From a checkpoint of a small contrastive image-text model: encoder depths [3, 3, 3], 49.3 epochs.
Rows from block 2 of the text encoder, named by matrix and row number. Rows with one number belong to one neuron. Each number is 128 + 32 x the weight over its row's rms, rounded and kept within 0 to 255. All counts start at 0. Numbers have three digits each. After the name is the row's rms in percent of the matrix's.
# fc1: MLP up (text_encoder.blocks.2.mlp.fc1.weight, 512x128), inputs 0-127
# fc2: MLP down (text_encoder.blocks.2.mlp.fc2.weight, 128x512, transposed), outputs 0-127
fc1.28 068:132132192068097120114142131110115086111174145160142159135122152151112135138171104165167107138173202169159081171140132165198153063169116098143155040082186110108089148143074122144083132169136143121130104127098106149119116136076196115134136125107133123116063166055161103100076142143099132124140060088089109149123145124160101091123164118170121168113106087128114114130167111182147155107146
fc2.28 058:131130132127140151178106073125100163148101124146136174092139110100134091128146101112145118155123131180202162106081137093210090183132114144186090161136039117180161161103153121129168047104125122136102090135107192071056135139070123135121140154101124122152136134095151171092131104164122079146117080138141067110110151128128128153126116080142139130194123123141130135092146135176154192184148
fc1.29 094:090140147121106149119158156157045153067080188083175120138149175139144125134138180164149053122203104152106155080115153107104122159148202145145128108118149118162112117104098105134133162116108095112155101152077121191124178130101134109133133205120143071133088057156091166165142115109150130080147125118140120077122066137118127136176046120123088138102090144167135153152090113137131117159109
fc2.29 081:148122129144120155170165079107179101099141147090115134096127081110108091157192126100198146105082091078136138134095049175185092149118116168117045046166094142122133147148090146136134199144175109136160192114098083187147143104188144160118121159115111106161121160115150114167151143088102158110119193114150105147171107129141113094144144110156149082106137093087108153119122102086128155102138
fc1.30 156:118128121173134069167071104206145090179120167081119090146125144083106124103171161146128115137121112111191091191141104156117184120094184102124116149078133088074129141136096109125108078101120083117146102136132114100139164120108168170113110152123144113130142120184130199111093146092159183160142149117156183090120173175158128123098097082112082206127164160105146083153133122138121128087055
fc2.30 152:116163114175157085145131119188091089142210069083078159140118125125074086162164096180148128085102134101129140100111158167141095103068108114127183147090066144096153162129118128135111194122108107132096117132125137096113172136172098190146099133167103170122073148115098121149131089149134141121160173166173114097102205172155147115148107092094160091154106092145182075146144160154144093105109
fc1.31 060:146121129093182147115081149154173134104120058080167090129077125073093089127117124075062133164173177101166067151141110129110110119169083110167147124171091146142105128118142136140169115097154159135105100125098178171189098122121133129193082109077106090099134131151131164156157136136139121118152139151163114160087129110109124112164074078106106176119134026163121154205139155127140164096125
fc2.31 058:085145119121089109133132061117182139148170105125132177118046143138055118123146086165132165130128184154153136115175128130104053122117124188150126106145133119154109120140138160095139131077168147140110130171146133105136142049157142176153118141103211137080113129072176120111109155161141087143104098068132134159106207129134129146101074070110105150121129098072137196156091104096137149146160
fc1.32 105:091094112136134108099160072114116139083076140186109178149178161149161127122174138085129149164156116132159155137185157097117123158103164094120141147118146125054098188114098081126099181160132160128153180152133082131182110057114143155177152150107155099139091130166099177071093120113140128124164177158125117124138145126120051153083064108098151128144151090170082088144087119071109146119177
fc2.32 099:092051167117044123133154145156139160181075117143083229087156119118102151113098134109136140130087080110120132138091100109120138154155133136105165121082050123149080153148162124096101169174132141107105147083126151118084187149092136080177100174112153166121201098102134096120159121117107140112145104120108168157160097138129161202174186133134113111123153136151128111111103099135149144129057
fc1.33 145:172176116122136095114171136141120184151131086133103047162118147090114096118163180175093117089127121141155148109132179096094064090131109103165130128214132079115128104113117143184141165131145096107107164078162085132129125108084145160117133112126196106143068154158092137137149098157174131105093107159111125140165137105120059110083144150125126146105122189062048143104113101136126129196172
fc2.33 147:147148188128198154096167083143154142099152129146109090149141107139101102147079159153052141062112101116149134052097153118122120130128131104080137075158114161077146105137047155176118194127159108148105192130150105183130136108155200146102142076079139126111086137130070177134152117113194116077146123113146131135087148099066102153110136135096146158157097181150118150157118119152140115143158
fc1.34 057:167147164074109093106114143148185135143129137091179103135142110107198090108185170145085102146084105155171166117169104170208098134141115139140095154122126101087104141103180147114162074127149148135139102129169169112155100090148133070154103207136100125166097082124117184144096136148145102130122076099137094132087139100134104106092085120134124158134155117184108169126096036110153088180174
fc2.34 052:079160115135091133097198150108124106144062121122156075109107058094105135091084085108098169122171140084133135105113211081076140101156138152119126146123118140066116097134110138127180163151150105123105175164089160115098109143116124187130138082144130161123142188178123104117190151108179177089153209098148100153182128128113131154106110088147107136143121167138087122187164139162072142103133
fc1.35 091:179075185119125098134112116148112156117113100207120161178138175105111157112156153066142128098154159144120101103085094134152139105165108154173117152137191075138108106126090119168169132064139098149104135095127098158091067154158095110168119118074082093171128080120124141156141197079142129063104130080090148179154161154140171158130115125164127147162150118133062169108177064111128143151146
fc2.35 101:164102150097128158107065134116117142106122093193141157060103153095156165072153143116139099131086143155235122096110136153117135139199138172138113108150173123211135123136099082182137117077146121163077139098081144097097103119154095181099164123097152106135118099065141152154129090097145119113146122077191128107120105147152110144158143077165129153139143175133112107064146101107124191088134
fc1.36 057:125141166131154110103155089149103146171126085106157142154100165145086098135126129070125104148168149137123084045137137116091168127091143078137088180174113134154146102157093103152084159130116133157134184096134052107084125153184168119140069078080090097131069109120149139137131108133105118134159110163186142133110136154101090118086110149204144164170134151161138120088062161080177165087179
fc2.36 050:227119131161091144087070081160131115151149099128121128092123161172118130118116107103181120137145192110154080131177148152150135120127114169153179123059158078137160202083166146159164047081168116099127153138114154092116171122152122178172086116143145110100123140098102137153098142117099071135143126071167072092076130146158104111123130132070131175104088073123131139101079127129138144150124
fc1.37 071:149091118154137059105134190154151084078100118166152101168163102218163089160155135130146131131111133126166129084134101088110131120067116141116090147112101119152127135090169145157101150096123098091143076065110164127141163143091103140151191206076133141150147106132169142070175150102117140180143126097103165110169108164102136125125094125201104170134097105141128077152153139175073139070161
fc2.37 075:053100144091129147144096121101104133146112139098114142176092118144153105126148205180053093125113075113084112112080127158155126104169104091121077149132111142032119138165108186088114187147084113116161088119126112170128052136119154078109133115116102122120105158157192180155095165150152137125140119144136148162140155136130135163112158182178157112164136154123125125183176137073098101092075
fc1.38 120:115150118081062144065139109122159079156147159126121105153119122186156118135094118102110192103132173142161143155154124175127173114160066149113183155141180106138178129148103113150092115146105147156095157086177174179124138056129120119126114143126116077074110134111089189102110142101061198051131063139109131185115071080149109143099155131146130178113114161138087110160143146118097122137129
fc2.38 128:103174145084101205100134097122182127155167151134090162089160133139095104130098116124139108116130159147161142109136190132140102164110117151117156158143078094135108114111110116199133158121085162092192158115157098089031176111132115195118183127108193121112110131098077140089181153088156147126154107114134136119128104087142103146054142102129158102096124160186167087085161160095105087140079
fc1.39 078:169171098107129165163142206172119106151069095141120118167093138188105102110192117097085165139131083099147169140065149115111089082162141172115113176155120156109058109120168126150093114128095187116126153121103148159132136096121113118084202134091084157100110133165133168137145141153124181087149103092165088143166124113124102078086088178159077144176148159137086136078120143087122108088141
fc2.39 084:138119099128091131122148161111138153128114104120129075192101103130110108163114106117104078121120151131062084100120176102161190123136119101195079115105135116080081158080151153084074197142118160147197128104145181116153074163123116073092121174162112134118069115135190121163151161167128139143134141151062132181131103098094151137127169119192114138096117177114153135155137178107137055169112
fc1.40 091:143083093156095118141157163133128119194129167112161112101167153143164115066103167139136146154143111192107146054143091064138089151204156140158131122150171149074141143159168048140170151129150102091161106120163151122151136177128166109153061122102049184136149126130122126100127095099113079106075074155111137128136146099133133107191149144094132142085094160129139119161115151090104111057117
fc2.40 099:080105042130162116073147179112147182104114136124115088143109104139118115155090174123127127206110125129101147158152138152127211120112133157118073165149125126093133083076118152095094089135072133157140134169133133119128183146164133140093093062173085137150104143135194099105101157097181122128161092159097163119094135167155071121176103215135182116137132132113102138145098106113068114172131
fc1.41 126:138154100091101125105132114085154113173112102130111152191143131136125106136171168095119186151126128117158140114193116128049058104163137087064122167137156106133132169124098097076140124108123138133146065145079172092115150102169147144185156187131100103081144174107083173133120121132106187177094120177138073110142163157122103050152098142208086129082143097125108131136099127126126169164140
fc2.41 122:114158147181139120103129139121071135158136145155119191171120105177181139071153117106148123133170135116205146139156107158174105143181146072186134150184094132166126148158140130133131117121139174088141091121088079067108190056086148124110170095168130058129145139113077092115100101138155057106084190148137103146070106120112142141162114071182117098138120086126092110116128089134123123118125
fc1.42 056:214118143116092143088136102102112111177088118124130144177103129137073145120135141084123056114151096118158146161088137114209083122151115132111100164126124183100105125121097104156155085127222088158139090129139155174146179088202143115103076127149118079175167115115158132158088165126166148131116111123168114155139097135102139098183146084116145151124165112161099129183112129039128098146168
fc2.42 051:149139150149183092140116124099136158083137082131099100055104149124152136099089079175130195070168188099138147118172181124054136127148133167146118154113146070139152125187126131157133087133182126121111188189104110092109130129142130142104173120106161175098109134089106119103135183096130109135163090141143090094122169079122113101097096149108115159190081110166110105134109148168053154062131
fc1.43 110:137112141098112170125109142119139197121129133085114197088066110128135101104181137155105093139123131153139172044131117148110131093139060067107116162110140105109148140158101047112164135129160164071127100140118129114148135115123120139138164155105117147162145139150158147135138156092089164110198092111123136111176127118054085109122157114163096139074179171141161093147162134126254138105157
fc2.43 109:114133120119117098128103103141121114081150136097127184047073095140091108138136109181147137096115165098059098125136132130157163174131128056082129132123066090041129170091122103151160172205101083066137138126090181161087125105148134120112094132147122122163126092180150146133150116097137159143135104136123186184142167125102158081153098124130179157107162142172128146124161108159120106212153
fc1.44 066:128107119175231159116152135052186167118180068138163135137137117094168122163175169135121093102062147152127152120135116118128091137143192091136109135155166140107134129066173145143123076060154129092147115143138136124155113144150129121170114146083179031132124101102091189132162137175099146167164146098102126105184086085144131129118069120150132140147106145093098090122155121084146129132108
fc2.44 067:129087135137105145082175115138107148105108142127100109165108083203150084047136169107118178118181100089136158087109113148139162136132139170115157149100125197112165113141116119170175116081081081130076160061104173146140075135085108130142099059068128160142124138138130146174173116097121086129134086040148113153159148155119176142155089117149193128139120144150113145182137117105113105182139
fc1.45 106:150178153117094109155159109110164179135107143137161100089110161129112075141072097148187100109167127084148137121154164073151152096082130093110140130105126126182151143043117132153116185134147118127174166116102122154087164152082028078121099133177157137134058115162116166157131156076180142080136131131138102182138094125138124112155156102097144170180114137167081103168142129107057113119113
fc2.45 085:176174112101138149152154123150097105095102128151166129114120091141137168144080109101180126116130137156094120139190132131065121108068108135119082092133134110112226040158103145132156109115111175105109188132122150148158151099166075102147127081114131134180084158148123133120128174151112158136094144055159184161171126158177142093134086131148113039157144152118067131128124184143095100093127
fc1.46 091:121160115138151180083155099159127078107144192111156106123077145146095154177184128138117135164208171128101090117202157088154112145080098109087121086148131149041156126121112165170118177093085100084157143122115097136130129145104176144159028153079185108097132127084131146111140132066129138128141080086125116123160124135127102103121103088119102152153161149166164122080150117139118159130183
fc2.46 072:086180125081086066160158115133134134132211132144152096112107194088143158119121111119198112090032125097133184130195185144163122132145143172168163157107151114148121106132138076128100115102156140156110147116132110134063142094167086178112164133109143097089087100087117134181114148123102112066106078107095129172141133099175129084166117143145178154113082121096107111085103081125130148140141
fc1.47 130:085116122108090112166178121198117192130126098112084147134136120138142154120109161158106072141121108151144161153127176173139212123170159123076119087120182153092153120165135160154129110199138143135125083206110133162110144093143152104160119102104161057102101153130133124159047085094131099076150147136130066119110172095109058086121162130114143178129163118085102090119147106093136153110082
fc2.47 121:115065156144121168059169126088142144158090146185182140135170140086167122135079183145138149167066116181105144131092112134125170128111137092122112132099171132158116110138136127179214126123162124130077115119090142113197101093152120079144172092126138113160165182101190089158120080141160118077108219090114099169102115095111157134134126073153138158141131076111111160126105102113103109132095
fc1.48 134:124115165084118094090149087106125104130112098172073120180126110172120174132130156112151067127100140068095074125161111116096125147179154093121161109165152106100155186084114119156163115117099133102153109113125187157141165136123183137179148146085130119162171172174130185101224111070143173125150162181099144129103134135139105137144045081108093113174103120168108139115131071080115120095140
fc2.48 156:120156151146084103106138086080099129119124102139112173101138091162091087124137153130141096093117069129117173098157106109088139112124153146143152049145152147092120171140064154183098138144157167131107134112169147093121147105093183115095145081171141140086139183169077139180126072108156107179151176198115127145132209132120204184144131094104074091129085170137132095137133112153124110109183
fc1.49 077:081148158100131070136086180185101154153121138136159172126163140141120099158107115098049120181175150128167152099140180055099141123133109139042102094123130115125108108131125130111097159122061111143149107104145162124155094164149118084100184170145151117091136063118194119113177130110150159084068130122150151143119170165055134108137144167172153160152120124156112150125143180092056104125155
fc2.49 103:080074086130129140145108170094095161097109152118136082198114112151179126165160146168094122144071110111056103080094131127164175129162161124130054142142092138029101125120148160087109146167113152094164127139145108184142088123074148082112117152158101110125105163152191129099103173131080170145137113150144163103155128082142087111097124189151126153109111147155153149165208113124122131099095
fc1.50 166:156148144074158090114117102140154098142095132143159096115150116127090144095150171122113112085082147141133157145155139197119100099175134097196125183135104159164094073189129106110139144178147149066161097116110198177155152156151086145169091102120138123138091163157145118149106166078043174069121078149143152076137094138101098069112126115131133198103151137087100109174133073113150140139137
fc2.50 159:118113113111151101082127130090088105131168085102138100116186156092083127130114146206086144078142099110143205087107200182051199091157120161079130163077094124137075099136117140114186121151156195096154059130117135102135160135100134097124096102197158099147105147148138126099127094148169120143110119136174122121151101150149146165109110147157143115120067156095120174120149105176107116111158
fc1.51 045:202125184096144146076118156076201156216104146086125132138107165140107156088138125142140139153154156122143046139174196103102136106132091158152142057152133130180117149146123123160117126111090119134151123137111187129137128090162157072073169093068193130104150121133125134085189123162164140117120081095156083131102104151110114149080119128114136166118156092133103100079124151093080147148165
fc2.51 046:137168132116093076103130140139079141069160098107142144103107182142104148147125050076116124174127125162185132090153116134123052104136109137131136194101152136160127069121083143171153116121175163120102196158097108136120158126125128211175114092120191100117128098137099121198093158120076115138125150134140097128104145121146135109176133112095190175188165084144122119070065095129151144101109
fc1.52 043:166121166108151131121187135036148087120120181091132103099158145135158138141163134090133186172148152133174120082195114105115194055118109157154131094175094123042127152096168141094080087144050140127150134112171122130118061143168145125121146140171059149210099078148151159092150148177140138122100141090140112115161131106113129133098075136138109165128142148143119127117159141116104125102127
fc2.52 042:060107149137110108141133142095103176168147100143166180216113109108127081126120132137110104129155137105070146083057208088125142139113137122119113130076090109115123136154094166071109159190119103080119139150086159120125121131121112095134118204122119130099149152138181104174174150101130147108169074140105180124156170058126114113056114135155149138167110172089145131137200130122081107120173
fc1.53 046:146110156149112108169102084153106134160187093134142123112074161145091164148131151153123123065158101139127086140113153126115117104182117115112065091150186099113093069126093152161135198141189144156082127131117122175108121174170111134121200145142164124099169071077105193094141149167175116119106100078145077116136122117078159078177135157144111210185131104103098135120174119137131156107132
fc2.53 039:178117132123173109109144119122127161126069113116157140163128163079180133070106038135164157167171153134194187144124155090122101165141136173152170157109098121158164142149128092127173120115127137152153167136107145080060136110114079159114100067145080128135135191149103088096157182078084147144108062086149127119152100094148107114137090068128139154129118124150160088088074118157163146182121
fc1.54 069:183116122103112131118145132140084126128132104052183099173144186151061143080152122069136147175148170087120121137103163105120166104139101136092127071165104156187148098112133146156111181159151138145168145090137158157132234103157090150152131138057141093099166134129122150112166161161093150143118117120128065138061179145123074084134114183129110101072106082122115086138140148132116088143139
fc2.54 058:110182170147178126157169147109166155166156155157076150115090117119131126135100132149082085124140131096137166117165132156108101121164041165144164177104147140132183107119128107114111058083135131080098160156099102165121058096122162148165148096117124134124091136085105154122137156175046085091109152067138128164142103127147131145177175067160101166164177168101154134099154113069102161083110
fc1.55 038:190137137174093148082123187123133170130114094152140111163157147113076147126174150113162161129124109126171135092128197098107133133139124093181102085121175094163148119106131132169144103125143103127166163178159142130164175114168123108155129081129132015054114148099121086077108181064134155161126135110102091120166106133085166104142063098135120198134164134117139112073120140140143107090183
fc2.55 035:126146156117164112131128110128063152118146110124132154060083168138156145114076115149133138122157173139168087123141100114154094157180166155096166163129157168155146126143134115148119126106197134127079186073096104113051089096075126212081114078126166124121118098088104172154141121203110096104113132074188095126082126070173123122159132156118189154156094116136149141140107072100141128154089
fc1.56 114:106132119147105099050098127105184149176109148156156170152131174142137133173183079091113146079118125113161152115139080135142067127073094168145195149196116141111130093093138083173111072117122131078099095139164112170161116120139091089133101145139148096115084110173131113131138145106121120034137134113167163219132118143128154082127138121156150130169098132155134093093161198089140110103168
fc2.56 107:131111131137159130108092122080116145106127094124194114104166111147117143141104123092162147180166150157197131118202116130073123167091126140197129171173227132145085153119133134160111093132126134095110134092160110167092107148061129114167062108118152110098093160117133079123183098121153091126085120093125168125023122096173159105181091146184134113095124104176145128102118118098125110126141
fc1.57 118:170106100149129129170162125142118140111147148049139132116140107146105106068163114113105040110163149119149202104220105105135131115211134128157150221084114113101175148076107139087105134146159098063128160159144094126103143113045121089162111131109154127127031101111113158131091102126161158123125141126128129133114124130138134120151118163102099148139099104106076150112144112172093180119160
fc2.57 123:099164163154183089078137105105126103119131089100092227156116089141130142095156116179104133076149103108148110123156139153165107122106131100119202143080095135153164114122146076119127077128144102149115152176126116135080139156191094174190168115111119139035135089140151126154158039157117111117132102153135143173077111136160135166112096087151145123145160056126145133080124175117136155142170
fc1.58 074:112117151108166145097147122129110117150101168094125107124148196086099085163151100122116145143188124158135038121155131128144172147094123129131116044112168135136205090112151113116134136100098081108144092108132139143094190172161104148161070117128119095139117120124116117100183140147122151160140072191158070132163155135111065107171121117158171187116187156155143057066119161145131093165170
fc2.58 069:120171128111110136116121117144116122077140091124212126111108181058118166144186095089120101118105147103175119122188150120109122130140120151133103161112134081081137128175155076143142099129148116182122198096127094096092098126087137145123156123140228135143113132154178111079132098087118116115100137128148144117081084154175145101129108126216186152114153103151151116085075092080107172102201
fc1.59 054:062116170097119100129174167103167101166092127101105122147102120097229133143136190124111153185155089155195176072113135107120120102158058172071092091132123147110136138108114117134162074112115161122138146162109139123189067143071133142170155144072101107162074156117091133147122141166120167121096088116092130145185150159130126068115156144144139132079114157124136145170131193122097107114145
fc2.59 045:157129105141123151091107118152111147143127141147200113164153143128101065111146152152097091125118207110057120125094153071140129097096098130101138088121100150072038122138139192118066181166132153132134122085198134108079168124153118082092133157164164117151106086157184143134155110048097109111163114104135161115137127088130139163129145176185130133117096175158135159151189104092170119129115
fc1.60 093:156058174086125120105113138077181154104086120084140091071150184117118118145086141098150132112137089088064106118117135096169166123144189139081158106191077147147150134139127082150170091093078139163146101095137100112164129098102150093123125197128090157190168112110156137129103096135196108085089142082174119100108130157184117096184114163119138160153157176135131128137159187111113164106115
fc2.60 082:076092105131123167063117174110116155124155116128161105233139119157135165147154142164146152143100145129135112117080167069166185104137134137158118111152107074126072111085086149080157174151080169143111103167162177153097132131105112104125108122126067142191118163107106082111133202104152160131130080178084133099119152137136133118056076213157167121106109144124134103137117161108133112109099
fc1.61 100:151105089134113179135124111093166043126138175075157156108133160146129173113142182063162150168130123169125130072165141168169144173169172126182167069094088166105124137122084110102106133134163156171152127101068094132100122115104123117048131176110163111136134132186147134126087114057123105156135173127153146126130129085120116108187105119084106189166141127090126084074100105103107091125153
fc2.61 087:166116067159104170144169137137134132106136178155141149132088123103025090119130084103128108141170131236089145167152124129118096113124090125136130154047198118152100131135089147175158139090182065208110167131092120111088179153127127154100137152180150117087184157116128148159103128096155131130130139136120126125142179107148117161134085103109081160134147131065137158093107080125134114106117
fc1.62 041:115123199129118105138052109114116134124123110184102121130141098135192166102124090141158129136123146199066111097150149096100157103213097157120084131152150141085143148149100120161085140117183122134156152140098092181083092177105141158099129168139157096070137162098145111034178182152145163150107132097099121141119128145179129147152080123173145164070112126149121129123155081072100129096171
fc2.62 036:120143115144138108139145140124113172147160181125150124172088167071117118061118162137137179106175164146153137135103111089175113141127201164167159096187103136181146145130107178096177172110078116126087108139119169077125120156096063097125114103090108115121072107157132172187129125066126097066126137113137127117220107073113119097109121084055128100135070116135126164133138142156091097122099
fc1.63 099:106085097148149141086107168122180113125181125072124110114142177111150138139115135127138145134089154167109143115150098067154101157141191164129127098183112176109100169096086055171187135113086116138187111134141160063147108082158157059167078168120109099173116128086131134129112114111090074151115089126113069195177149100114075105080170166105146130149132173112091123172142129120095151107119
fc2.63 105:094082054087131115123136216143152158128082128106059131149140128147132128165114150155128152110116137126099064098127118051100175153130127175104102139172107146131137098102139134109122124175074129130178082125156204076162087143152098111145094126146091155145091156100119085103109144130165118154138088125160161157183157108107144107165080180177149114103110168131107129206110170175070151099091
fc1.64 046:170089166137170153092130086159119173122141100133099148189031128146080137151138166151126185151072179159117138149103159129114127151123142096109104118176144117122156053120109118150122094117162133112087135132138165149146089123172146206125136115110170154130133126162138151071196135180106134149142094135065057120143167111104115113134095084133109199122074111130115154099149151098092159143210
fc2.64 042:121177078128073153139119130083098130177112183101153140121111169114130118070130087075117082119144139115167142080145133097137084104209114137173124154082117143139146147150075120136132189136135074203111154171089156088106151160106100105123141132114152102127115127087085118144113156111097117111074123089151102155191068154201189153142120107182166101125178108113126100143083123177185166113110
fc1.65 129:139154122138055141166089140184113110140101158087139124172101167146122095140133115055160094158119192136125158146127093076102170144123178148060117082163097170100139142129139096140107125074169169099133127173154065136098114105133065113084109176162143145052159122116155123102114123151093111108090081134138092075166158134110110154141102165148122174118158096160155185136148093148142108182199
fc2.65 167:131134143163136173163144111114145058092127184112133164147123152131125116114150100147083072111060107098078128119108108099166189118111122118101180126159116180145174099186145125148073121089163184173156160161179069104123085193111120086071137129168170106146161162118108137111096121136095118100073129139108135087162136136102117075121117087122126146203091128165183140124074064167138130147132
fc1.66 132:145145093086096080164112087143160074108124115134170161149104136097174084143175155103182163132129189155162002196134129054128126093110126132152125160150168120107137155112167105156143173100125127086101129102064130092116111189113069110170159084111109132159137126080138134114142135107129152117102132199114072163150145084094145102111096124097125112154093093133116133144164150147148176110168
fc2.66 142:157143164078121153147103091138173157073170081153146098134153130084138112158107178151167173107139158129162087100187115158104149079124156128142104190133111159115114150088161115126123106114144105180090064097167090131204164097170049080111209127108096127134118151112133120144125142109139144136067132139137086115096074115124135139078170152120163079161096053129136141098154123182167124105091
fc1.67 110:165108200130087089129148091130157113148117124119185169165084141201208152138161150113095129146206118119122112133153123100117176141115099120085142122070197116088188134098122106184091122123165113127120082162133137174075177120086111110132081096159135100132084156135094091129125132169074117081109097085106135105130161114154148113105189178082131175161162083097077121115128132106157146107134
fc2.67 098:121154167073114113173167122114161163084147151147134130133134135112104095169168104155098106090113139161098144153146152110139094125110088159143120099138127125138072134126094085083114176159112116150182068163076124141125140112147161112147122114161165167199143072206136077091171106149169134156080129152162094165127150137141176092134124057180088183150150158146107117126089050058115076092153
fc1.68 065:162150143176157107148142136129143160103104099148068125140191091136153116106192139132065107115127150171153149091103175112135130086132102176136129111136143149046100097177102140111112149070079099134169118136062076149132102137133104123088159133112130089076112107132097163066158181127168162124149142120119154136165004088116173120139160158108123177166097162132145107175141180127162122109139
fc2.68 062:084089152142156113153134129164091139125128141155104154168160114080158132059100122185111152143134157152083142165082153097167116081122173142122128095174147190121122105179123135060065162189146174126088127111066115109113128101106160127144179147159069133091071165125123181139136173140134124110154077114119169120174143086081086165079131124096152187120135164106147086138126097125100075102183
fc1.69 079:123166128099113099149052145130101083136107090138136124214131184120136155145083148142184134163117148102094137132122153041112131137100135148090159094106158077188153172084124069092086133149097134064077133134118121146156116104151137103069180168193156051126156165115135133107135110146125124166126112126104080132167104103115170079099171151119191173135168134097153116141124108082135162137162
fc2.69 074:118114124072176153178097146198060149142130141121101097170148147129149190152131113126166092106112139133055141099126168093123194134165170164129106134105080142115117141179096195109108164115081125102107116102156076129161140127110123119174124142084127150105122087146110139072101175159129100127134082117175143155177119063133117100101164111120105107118068109145103135148168080180066135123215
fc1.70 106:128117103135109118132169140143177103130122196100093110156107178074133158032097139071177094141142110112165110146214145101122159140099108143113146120200137139080118151149140102129112173141119081142126167129104144165114146082074105076127069193130117087141110082161139149123154109163183118101121121138106122117126137108129106135124150098103104081140111145137055209147181123161072133147194
fc2.70 088:067118167125123142134172144099105143127099151108128151154055106112200106154111085169187119126128120134135152074134135154120109109138114155098133132148129158040071086198099154070170129175146111167162116155076100161127159076082156109062099146151154109139117170135113118167072163121125127160131116136144097104162192095070123097102091092190143122109158163135153128192163084151160131133124
fc1.71 078:133088169111126068150089137151114090155034193130122182129188166142138072145160151113094174158163093132160145085148166106108184136107141125088097139126094115144125059109140083160138171101097117127125100112124213125173129131155112116067187168130125132106150133136188111071178116124149137117120096086130166134163097128113137080142102112128123189156100155157129126121150197115073089104139
fc2.71 095:090086075129128107157126164117093155083111152135137085189128099173171123177200144160078093121119110117066117087083115126128168128155164147139052122143115123044102140119147193092127155188070162107159153117147136154127100108091156054083124151167120125124101177165189129111107163132092145146138113143136154095158123119127109106093132188173148152128108168139166116164191121103098119133085
fc1.72 064:098134086134115139168119165131093117152117125104088141127083119125091142105134140201124170175185124163112134062065131104134102112139166104158078094148125160134104168100113146175143139129116175103155173119097091108142118156085136097116138133102128132129082065167166142105108113161128120090132174137141129158137178111100019146103229174074145202145096138130166091146089119119121127077172
fc2.72 059:167164169157125101103076127089111132075108154096118121152174117152093116172160135087120129101151120070111124126132099080093153054117098120211109124086070120069107147115149172127102104110098115108188122147145149142126097154163156129115136181113065130141082061155129184114171123105158163141179119088171135118125173095165114114118054116161194126145089197150146145109159124170113109140160
fc1.73 058:145153140042119038119142130109083168116188140097196157202141107115174166148153137151159121174132135162118100078162159107105175149194121093154082147133111182128120123135156138084084097092107177108115111131118095144110123108159152128145135171129065172148108147142126117098086121085140101150092157110141205125160121101136072130165089143106112134128189147154053165113152103089138103117128
fc2.73 053:124114113162144152119191173102144161105092100101120107159080165109104095109106119114108133136166113147076143171068154120123077100109080134148120139082131093131162145097112165170161153188142098123145157177100146143142082132131145116057072131168151111112157159134176077217182155142158142047132130103046091144146173128127145159114119129138145138139111145080087117181136192144089099084156
fc1.74 062:124107107159159084117121117129119129203135066113150102157186144136151108109145089111077116198139159134129091107149121113119140091116106146151102168134123102177197096191142090088136176059144143132124175122126148126078142142118142155143019125081145090121141178092151123064143145138080114131178107130085096137168130133109085167128107140100169136162143170151086063138128173184125173110148
fc2.74 051:119157161091145144134142139165132099191118164177157187130118209096115066099157090112149089150163180118191062142169141137131114135084112207160116135132074102120101104115114155144134123112142110101093153130111137166097116141183122172172157128097173118120127057153172133181163122064135098128123135039088127111121112077147111145141106112106070170115097138188122109102151099127139091095127
fc1.75 087:139182118081128110157130194180106077177162095140119123129114129123130104120164130149097100168148103217174072121123121160101117107064216178125146129140105095090116108155094117108146106138121119146063149117117117084148109111110146091179102097166179182114176127172166154126129146113115120106069126100146089116137118140179116104167083089139161179120098183164105084145175132082103110073153
fc2.75 081:134167148155146085115157063093061127130187094128151207081105172136134177159177092088145171137104142139119080141110082152185142162131120141111189113099135137140167122136112078162110149089143109139103136145107100152049145123119150137145126160130098171133110112127173122127094110106087141117124105136140160091136077115169130018201128078115152124110150090118151108126164177120122198114089
fc1.76 056:172104193138087119114125145192108168081137104134110118092148162121142188090143143139234161153141147173135171094107092084129146163187106099196079091133150118158146088166164131126144064107133141123128124150143170083164153133091182113083157126088175092115112092104125124112124158146157159133123134139148111110130144100120104180125097154105128108140049129046087138111134111078142106071094
fc2.76 051:170117095140162117126164122087117134175103148117138115106078127106122141086136074096057119158147118145197118154108145183109052092158131132138086160119186151137151099166068118154121127143104096112105193110113109209120108071121107166109163087157117134150174122129146149163155146147079094068146144062165100097159087153144168066156155148128158112210155138103131138162089113140132085159110
fc1.77 103:182163174113107169165095123119174158119143147148107136129089135185129089113083152126088115148160175104104108108147135152101071127131067120163105170217141123145175138123130089196139132060109156141161101105175158158148086135121184081125111142116092135128109147187111159136086138100120121137149137123163113144100117112101062081089191101155087127096113129151105052081181159103159124118193
fc2.77 096:174131142135095149120084137103115160135114086161161153129107098134108092156135100096159137146125120053172065169189146136061140101116086100151148155170146115115117121114066103142112112062155162150110122140080134219047158055168136177146063113160149107149163148155096166124141149136096084139167118130175156150092118156119165086115132141110152131120089088184151139096137109126172097168164
fc1.78 143:117145150131130124125085075122133171119122115107126117116108194109169098121091183108143127084132140139128180150171158131156104137119135130128157069166140065119129153168128075121096191210114155095163148156110118124091119170139116131136136122116203144071102077189180096139077116125059123108112090150175129115101163161107057111182149072120109133093058108154157156135144181151086111147091
fc2.78 132:121148106124197124141113110149151118094130130119098103106126105087143130133074143097145096117148132119143103131134104095122110152150139081106107131180115110121108099149139105102122108163126086165135135072115134127201186183134078111110159131142216079134143107177157146151071152064144149148047156115166194149141132181098175142122204143169095121103174132152135156132146034141061118075107
fc1.79 108:144134198044104088114166110175165092164105180129140099118165210110080119116134143147109104135093084122092185125135157130099169093155146127143106084077122123164114113095138129143102058157093106079096167180148114123201161150138157137181082157120118121107120151111156138089079145109139130087138128116129168207038097152127112095082106114150111183120122124097153151145136132152102134091116
fc2.79 113:161127129113126177080136117026177077182108107111126129104116140166133093119136151052105166095089095122101136156166208143118157134149120127135112104119130126148095162106145134122151099147156101141069119123096147183083064110092114091142145128102132114182134164098174148128160130142166097115112149115135157178036169184098168170107147099091144133159122098186156111163173094125079164113104